config.toml
crop_scale_min = 1
hidden_act = "relu"
widths = [160, 240, 352]
optimizer = "adamw"
Rows from block 5 of a small masked image model, named by matrix and row number. Each number is 128 + 24 x the weight over its row's rms, rounded and kept within 0 to 255. All counts start at 0. Numbers have three digits each.
After each channel's rows are labels from the 100 images, of 14976, where the channel reaches its highest value: "patch colour" is the nearest of a few named colours to the mean colour under the peak. Only what is clearly more common there than usual is listed. The data: retinal OCT scans (Kermany 2017). In brackets: how many of the 100.
# c30: last pointwise conv (model.blocks.5.c3.0.weight, 352x352x1x1, standardized in use), inputs 118-176

c30.322:162156123155089134118098108110095158117149140165150105066103149116138120067144075086128105084098121078072093099146139139138134092104125097116096131083106117145109090151076089128
patch colour: grey (81)

c30.304:165153137116145132115157108110132100145118168167124120145138117143138132167157158151142131151132136164119147134154141144146117158120116125128176146134134158149096136110111118110
patch colour: grey (93)

c30.145:133130148142084165135107138096163135130110131166140153146090135116121139141118167120135104121126129121169107102180153125099150142161143106170109146145091128143122138116144086148
patch colour: grey (63)

c30.38:146129136141089104141142108114129114148141101154149133105103157089147122102170111123125093093101074109105111128155125141146141135129111125140158148131092124129134122094078065127
patch colour: grey (86)

c30.337:170147103156086094089100131109123093144167146089097140163150117123127123127127086120100101095099134143161147124147133155124118127128131112114077134139134164120139128137157155107
patch colour: grey (59)

c30.68:161163132155113140097142139104127142142173133121114111139112151141117129135149143112112120118096123122142164095132108103102128120127108124098113131136160114145130127127150154094
patch colour: grey (92)

c30.321:137160138155138109145139133107132104165146112129130102116157151158167121082152110112136126168158111159119086132129057098113108152145102156112180082124106126124129130105143100128
patch colour: grey (93)

c30.226:150151148140074126136096106110107136136121127165126116130104142070158127073142137108141110102095093121110109124139118122107153144138114110149135125126109160163106110115089100132
patch colour: grey (98)

c30.123:124102124143097120105097136115118080117096119146122118133115134131112107106144114109117144147118115145125097094102139094086097131096131141143123131132112128123111100082128110108
patch colour: white (66)

c30.185:109146102112067189097061139092142133112159115117152100146098150135130145126119166147070152081123135134148109111138128124097133131122128135145107106134120143126150131162150160120
patch colour: white (34)

c30.248:084093137115140055164095156120106146108124111095151154138133125139147135155094144132140161146149156167169171107141100109105129122136108123118146093145134102079123131126123146134
patch colour: white (83)

c30.10:100094113093134091146094090130145147120127145145150132104108110179142135137129140110123165166077093103146127114173118108108123140129131158132108155115124109096102128144138156088
patch colour: white (94)

c30.291:112124153126075119130085127099140120092152108139140095190074143117143138135113111136101138094090130139182096124128125142105119097111135136126082134145122167107136136177176161119
patch colour: white (45)

c30.14:126111135153136113140105120130133133136148172145146136155104142136152162184132121101110107146097113119173121128156117106105153128123160138132128114118116157139113136133160111127
patch colour: white (26)

c30.3:141113123144123118126107130115122135128139178160131100191088150133161172160140122149127108081100121104195093145143130119118160125128147127118120136134113158138108133144158113133
patch colour: white (41)

c30.250:158142164227124173083093146092137131173159142159112110139149140103108140118185130129091094111132087156110099142148121117123158189131167148148161146129101239187137128132131093126
patch colour: grey (100)

c30.189:128150134132120159123148144146126140147152113113115097124144116093139105127111142133150125126130143118148144132138140118097125124150127132133105132140146105134149134116133123127
patch colour: grey (67)

c30.204:163168137161104151076130131092144119130141133201113096108113148092127128070174150150143117104109118131091085107160186129104142144146140131128140138133089143156134084133089106137
patch colour: grey (70)

c30.311:161179127150104181125130142158148152133149154167164083103139166120156135077151178137160137096146125128116091140127153109123138143129138137148135147138134146186159135132120160141
patch colour: grey (74)

c30.244:073058115093144000153112145126119134158118167060122180130102128123132114171127123123136127131132137132133150115181094135143124137126105106113115091125102103027127138146135150127
patch colour: white (29)

c30.61:159148154170142130137150134113112098131165166163149100113173164099123138149191132107137122136126114165102154143115145165168129104088122116075140124085111165143134075126102125118
patch colour: grey (68)

c30.16:137110124145127116131109129120123140130143172158134107194090146130157167161143124144128107087098123106188095139148133121114158124123142128118112137136122161138108132146163118131
patch colour: white (39)

c30.149:142133151132135131181094139126124145146111169180178149114070192129192131122160164168167126164170081143122120136144147110145174135144157159118118140132096091144108141152116103136
patch colour: grey (100)

c30.280:137120099130126131085131113081114129146133133114097106099166120172136126121128085137117106116109102124116122132108096131140144152144144165109150130112105188187104098107096092122
patch colour: grey (64)

c30.173:085151089101132176142090113153101149074156133111114127081165089115119104132065155099132093109124117082107149147142125112119083077130142160139115113144161158165162128134136143110
patch colour: grey (94)

c30.90:162152134180150119152117158082144092162184118155133123118150155099151117102159113121132144162146110169117103144119082072128118138132131147122174106118128122096163130092141135135
patch colour: grey (95)

c30.85:091138128133098144199089118097165151118127121134124126170127090148153137170095144118160126146103123121141094122155153112112169140182150194167117088102075150145143162167154097119
patch colour: grey (87)

c30.268:112120144117127092141111128122122106135165132111146109100088164147112129150118132151123145167115182181094142110146117121126130146143108131127197094137115117091131104132108149117
patch colour: grey (73)

c30.8:130112135148135118132104122129131134136135179146130126175102134131149164190136118109115103124100124120176118131149126114112154128122157135132124118118122167142110136128169109128
patch colour: white (30)

c30.20:145114123141120118125111132112118137127141180159133098184089152134163171157142122153128106075100119101193088147144123121121162125130148127121120136136109158139109131151152113137
patch colour: white (31)

c30.55:161165129147084145136118129117130150113137127126161097115131144125151125098189169130136120086170100105093052114140122146125128134150142166145138151134114105153120082154084114143
patch colour: grey (63)

c30.252:119099138133143119127085137111129123096094139133118135134114104153095114152139163135134150158121090107146144123150151121132130138118140157134072152150085170142082129099126113145
patch colour: white (99)

c30.167:127116101105096173101103124123149097125092122160131151101089142137116180125124140141129155138098125145125125106086109096108110094102122123176147107106120082110101146090148138104
patch colour: grey (89)

c30.313:170153132142062133122190120092118123120112123144115101116135160117120123046161114162160115097145083127101066107121162163121120112106122127126117177112099115163089093127104108140
patch colour: grey (73)

c30.76:159165127135134107117146136115113157134190134149150089135112136165135128131149152160122143110134128100136124122152144165147140129146124140114106162144154121132132123174134147123
patch colour: grey (64)