A small masked image model, trained from scratch: arch res2net.
Rows from block 5 of a small masked image model, named by matrix and row number. Each number is 500 + 40 x the weight over its row's rms, rounded and kept within 0 to 999. All counts start at 0. Numbers have three digits each.
Before each channel's rows are labels from the 100 images, of 14976, where the channel reaches its highest value: "responds to" is what is common among them. Only what is clearly more common there than usual is listed. The data: retinal OCT scans (Kermany 2017). In brackets: how many of the 100, against the usual share in percent.
# c30: last pointwise conv (model.blocks.5.c3.0.weight, 352x352x1x1, standardized in use), inputs 236-294

responds to: finding: diabetic macular edema (30 vs 11.7)
c30.12:507548485484493456464493471433510538524483527473498485574523501485497508473450527446483507502493503517524497599494613448480433479454465482457444483456529491473517487486585476566

responds to: finding: choroidal neovascularization (72 vs 29.4)
c30.261:483494527512448535543485509440477497503525513523484481458511508483444583522509505470447461454513500493469612455428498543497523495480521485465475493489431465508491479486500500504

responds to: finding: diabetic macular edema (34 vs 11.7)
c30.99:484443451456491445546441506498524445467478506468533522488419412367468517449529454490515499497549554409505397457514570499527456469489478453433486440480497474548431447544391511434

responds to: finding: diabetic macular edema (44 vs 11.7)
c30.181:473526514512519471527506520520402520530494499488514489479509522423486518478499529497464461440479535487482527518571514516478489425486470433435480398502419467427397484508448518525

responds to: finding: choroidal neovascularization (78 vs 29.4)
c30.212:392498492503528481515491470500423518503534489534575522451562566503514540525453494457494390477535557531345472513427489526471509499487502497523497500498413548517539533437527462493

responds to: finding: diabetic macular edema (30 vs 11.7)
c30.340:503499500445510541477510532492473495497503455470501491516531413540419522535569457494533519558504440490526446435530435489493455491479458492496475500484552555476494482495430493424

responds to: finding: diabetic macular edema (28 vs 11.7)
c30.191:481443507496506529475491465479462511501537512549459470460566545549477561515426509518507510499478507475481491519445541541479514504473482511524453512475515556477512480438523463492

responds to: finding: choroidal neovascularization (69 vs 29.4)
c30.80:519476534471463548488465484488494493485446471450432406464464443523505499451522508530474536507453487484523530551555548548475581422480465424493459427457482496479490514579542551531

responds to: finding: diabetic macular edema (31 vs 11.7)
c30.73:464507514441521468492453483518530497476484506494466511511535422529466506489501464484511551521495441532530445502438502497508508498439494506516453493421526513504507535486485497499

responds to: finding: choroidal neovascularization (60 vs 29.4)
c30.83:526478487511473520517518496544481506527496491507505479483459524455524521515518543483479465483496527477484525510589501480479487489542508484476513478544442465500471451514490520502

responds to: finding: diabetic macular edema (36 vs 11.7)
c30.9:514532452486499460509492481437511510560464490462499498594495493462527493472492543433476512493490533503526437580531577450491442470462459470457424463458536461475506483516545486527

responds to: finding: choroidal neovascularization (60 vs 29.4)
c30.69:504510526498427467514496495472510436506472497463486470443452474460507529508507540490470511475440418468523527487499508437483477433455455422441432419432495427437411435490497484491

responds to: finding: diabetic macular edema (28 vs 11.7)
c30.89:520522488513527496473502452531470492472462483431428411486491521436480470483510503451458514470414463500507517536586464482493512415516458421470508416518511456388465500506542497515

responds to: finding: diabetic macular edema (32 vs 11.7)
c30.128:511520486458489485485550561482481500515492462510481494505520451476519507529595490473550535526475473493546488507545454508465491486452455472488512475446559455423464439495420478466

responds to: finding: normal (78 vs 51.6)
c30.52:556423458442484474439455497438467472488434488506471437529501536440463470447466469466441516429472523481529496511524478510465469465480435465434459455465515488480483488492515498472

responds to: finding: diabetic macular edema (29 vs 11.7)
c30.17:500498497567473479581468493498512531538490486495526490521447494411468463464547524471473498490503546499487462494522451513495479479518476476475479473518466471490516491475530474461

responds to: finding: choroidal neovascularization (69 vs 29.4)
c30.72:511530481534428538512537544474504496496428500413401405481552483499503487529534538477495528487431500466524542451542455536526543451442437442491412453412537435440436511547497530469

responds to: finding: normal (82 vs 51.6)
c30.45:555437460466500491472462510426490478508464498522473452534505542477454472474458473465482517448481527504526481523508480505469474480478470478462476463467524499501515498489517488503

responds to: finding: diabetic macular edema (29 vs 11.7)
c30.247:491472488485459490469444429576493484501496474456412454481455479512496510514570464487510404488444397506389469504468442423490442464513490464516491468525464541491516502504481466516

responds to: finding: diabetic macular edema (29 vs 11.7)
c30.256:479480483472550575559525450611444513533472431440538525634451517510607495463521474496480445428444474510506560532529430507415514479505518486492553462484541537463424554496465511514

responds to: finding: diabetic macular edema (31 vs 11.7)
c30.159:508517495509473506532486445527512485540464469413483494439490480551509461460525484550496507490500484455517500569468583452493500471499474477534527479499462548492441464453519518495

responds to: finding: choroidal neovascularization (61 vs 29.4)
c30.66:447436523496509509512457476510456480490526471456515499520494403451486545487515431490467471466514518398471498439467467545496565510486458526574461557502541489558487466477500487450

responds to: finding: normal (84 vs 51.6)
c30.44:444516516544516521478452518480499512526521499547513479517556480519491447592547501547518504529496502545471491577482519520494480497504543487481526484489419498541534391506403438512

responds to: finding: diabetic macular edema (35 vs 11.7)
c30.302:479502554585463398522532560467469485581518496521498522539508515514480575471477445499510522552560536534506551511454552516496491529479526525551541521487461545559548548502596481517

responds to: finding: normal (81 vs 51.6)
c30.292:505459451502474526501460543426512493532499492527521509487481497523451495514454495492494541470490566497528492518468437532494556498486496495522512486475450464499512475487439522482

responds to: finding: choroidal neovascularization (63 vs 29.4)
c30.71:478480534468457554501447480524507485501462474441417385469488430535490500495516506515469512502477502497508518563553581533488565432508485450498504466471456516511478524509531524570

responds to: finding: normal (80 vs 51.6)
c30.289:506477477492481520494471511431483500504490468523519506493521523506438490493437502471495509491497573511520482527487482557479485500493479495508500497482526500516524504453491459506

responds to: finding: normal (78 vs 51.6)
c30.243:516479437455472518544470458449509521493475491456495491524520513504443466493476456466495516499483552512513543506497458519511545485457481491501450485428524526470483508503484513488

responds to: finding: normal (80 vs 51.6)
c30.299:501444459485472536530464486431488507504486491503520504511460513535447487499459452472480516459488568477485447503477437548477542493478491493524507502463458475499505479478436512448

responds to: finding: diabetic macular edema (30 vs 11.7)
c30.223:498516509472486429492553580474493513499489464483516525487502439479488522535590472528549529544509485501544472474556450486502490496433445498509464498448550532466474472516461464445

responds to: finding: choroidal neovascularization (75 vs 29.4)
c30.346:566489484493480508434503510497496494470491479451456477523458529449492474456526494462477496453397460418517442476563470530509495526530489537552497563525542409436404419545443501456