{
  "mask_ratio": 0.75,
  "widths": [160, 240, 352],
  "beta2": 0.99,
  "epochs": 104.0
}
Rows from block 4 of a small masked image model, named by matrix and row number. Each number is 128 + 24 x the weight over its row's rms, rounded and kept within 0 to 255. All counts start at 0.
Before each channel's rows are labels from the 100 images, of 14976, where the channel reaches its highest value: "responds to" is what is common among them. Only what is clearly more common there than usual is listed. The data: retinal OCT scans (Kermany 2017).
# c30: last pointwise conv (model.blocks.4.c3.0.weight, 240x240x1x1, standardized in use), inputs 120-179

responds to: finding: diabetic macular edema
c30.111 [134 156 163  97 136 125 136 122 134 117 117 108 131 140 123 123 136 113 117 109 168  95 104 132 127  82 155 147 116 154 145 117 141 134 131 143 100 179 136 136 158 134 155 154 142 162 156 110 144 148 152 167 151 143 160 127  89 132 124 104]

responds to: finding: diabetic macular edema
c30.167 [136 151 126 154 138 121 146 179 123  84 143 109 130 104 152  89 138 104 134  86 141  97  96 119 173 116 108 143 125 130 130 124 101 168 134 142 106  93  88 152 139 139 109  67 142 152 104 134  68 133 122 113 137 153 125 170 112 108  59 110]

responds to: finding: diabetic macular edema
c30.183 [110 112 115  88  99 161  95 108 151 117 128 136 131 148 140 151 133  80 150 118 106 170 157 169 164 125 125 172 134 156  93 171  99 139 154 154 149 126 114 151 215 122 157 122 147 114 150 107 117 120 143 156 162 178 114 117 154 106 120 151]

responds to: finding: diabetic macular edema
c30.100 [118 116 128 151 115 106 111 155 111  84 118  86 114 111 117 185 106 123 128 168 110  99 142 147 126  83 120 115  87 104 113 144  88 126 102 108 108 131 113 169 136  99 145 150 122 146 131 136 102 162 133 178  98 138  84 115 116 138 126  96]

responds to: finding: diabetic macular edema
c30.44 [111 161 174  87 111 106 159 215 117 112 139 143  94 130  94  80 168 116  99 151 166  98 154  86 143 115 123  88 151 158 154 170 165 125 140 139 164  93 176 137 119 187 116 132 149 129 134 133 134 132 139 126 145 121  84 132  85 165 127 164]

responds to: finding: diabetic macular edema
c30.115 [ 98 120 120 133 137 115 136 152 122  92 113 125 114 145 104 134  92 125 145 177 148 109 101 119 120 103  84 134 137 140 123 105 112 112 134 111  91 115 113 154 125 127 153 117 145 180 147 106 167 163  92 127 131 139 112 103 105 100  70 123]

responds to: finding: diabetic macular edema
c30.9 [ 91 140 122 108  94 107 130 144  77 114 104 153  96 171  63 125 117 106 165 169 165 139 137 113 108 124 107 125 132 122 143 124 136 109 140 143 124 108 153 126 108 123  85 102 117 122 116 125 113 145 162 107  90 135  84  74 124 138  93 133]

responds to: finding: diabetic macular edema
c30.37 [ 75 149 150 143 142 125 136 145 144 119 165 110 108 104 141 164 142 156 135 109 134 132 171 141 105 103 143  84 131 118 122 139 121 117  71 117 161 120 138 127  92 154 109  68 107 162 151 129 173 146 101  99 133 153 118 137  71 145  99  30]

responds to: finding: diabetic macular edema
c30.213 [121 134 144 168 135 113 116 161 163 110 108 113 118 112 140 180 122 124 156 151 139 145 146 151 153 121 148 156 107 106 113 145  84 149  95 129  95 120 155 108 119 107 127 137 101 112 143 166 148 120 120  99 109 169 138  73 128 150 107 103]

responds to: finding: diabetic macular edema
c30.75 [139 124 137  93 160 145 125 169  93 133 107 142  81 127  89  93 124 105 126 143 135 153 134 125 103 103 118  95 142 146 164 124 154  90 114 112 130 141 127 149 195 121 121 176 161 139 101  90 113 129 156 180  67 161 149 123  88 116 144 107]

responds to: finding: diabetic macular edema
c30.142 [119 131 129 130 133  84 157 185 102 132 133 103 125 115  86  59  82 138 119 122 174 137 104 106 129 122 126 123 147 119 137  99 152 117 137 140 123  93  80 139 100 122  68 116 144  96 150 156 102 117 183 147 149 105  79 159 132 124 135 122]

responds to: finding: choroidal neovascularization
c30.128 [ 90 152 171 148 152 125 111 143 159 118 106 139 117 188 142 147 153 136 166 133 126 122 113 155 164 134 132 141  99 143 153 113 157 135 114 140  87  93 141 109 143  79 104 129 127 116 143 118  85 107 141 110  79  74  96 119 171 144 104 163]

responds to: finding: diabetic macular edema
c30.52 [129 134 139 117  94 128  89 115 135 138  95 108 114 114 133 158 132 115 139 129 131 135 120 151 114 146 138 114  93 108 100 129 141  71  97  96 123 123 147  93  97  87 102 113  37 138 154 144 142  69 134 145 117 115 117 113 126 145 128  69]

responds to: finding: diabetic macular edema
c30.6 [105 138 115 115  79 100 140 164  66 116 104 137  85 165  63 102 103  99 135 150 171 126 108 118 115 105 113 105 127  76 143 108 124 109 137 142 117 101 148 121 108 120 103  95 131 125 137 143 109 136 183 140 109 132  81  94 121 129  97 125]

responds to: finding: diabetic macular edema
c30.88 [116 125 136 130 141 132 103 177 128 147 143 139 108 125 124 143 145  90 180 133 125 112 139 126 139  96 117 118 133 160 138  96 128 135 130 118 121 102 107 158 116 106 134 148 121  82 169 161  96 173 116  98 153 157 136 147 114 118 109 141]

responds to: finding: diabetic macular edema
c30.206 [129 144 114 148 155 153 111 145 129 116 161 126 123  99 110 129 145 102 149 122 127 127 120 117 142 124  99 145 116 142 133 115 129 107 101 118 133 144 131 161 116 141 120 166 167 108 128 158 134 143 144 129  85 135 156 161 133 147 141 128]

responds to: finding: diabetic macular edema
c30.1 [101  95 152 143 175 159 117 136 137 121 127 114 102 105 122 115  93 133 138 143 166 136 117 126 143 105 123 108 147 163 149 105 137 106 145 142 154 150 106  70  99 150 133 147  97 119 149 115 117 125 158 112 185 111 126 140 123  86 129 114]

responds to: finding: diabetic macular edema
c30.46 [147 102 139 141 141 152 178 137 114 113 127 124 122  98 123 134  99 131 128 108 127 109 134 137 145 116 136 118 141 105 109 136 128 144 132 131 128 105 100  82 123 172  71 150 150 147 135  82 152 126 118 116 125  84 106 138 108  77 110 141]

responds to: finding: diabetic macular edema
c30.10 [ 98 139 118 116  83  99 139 160  68 119 103 147  93 166  55 111 105  94 149 158 157 131 129 112 113 110 107 115 124 100 142 118 127 112 145 146 127 107 146 126 107 128  96  97 132 120 129 133 113 136 170 124  99 132  80  79 122 134  88 127]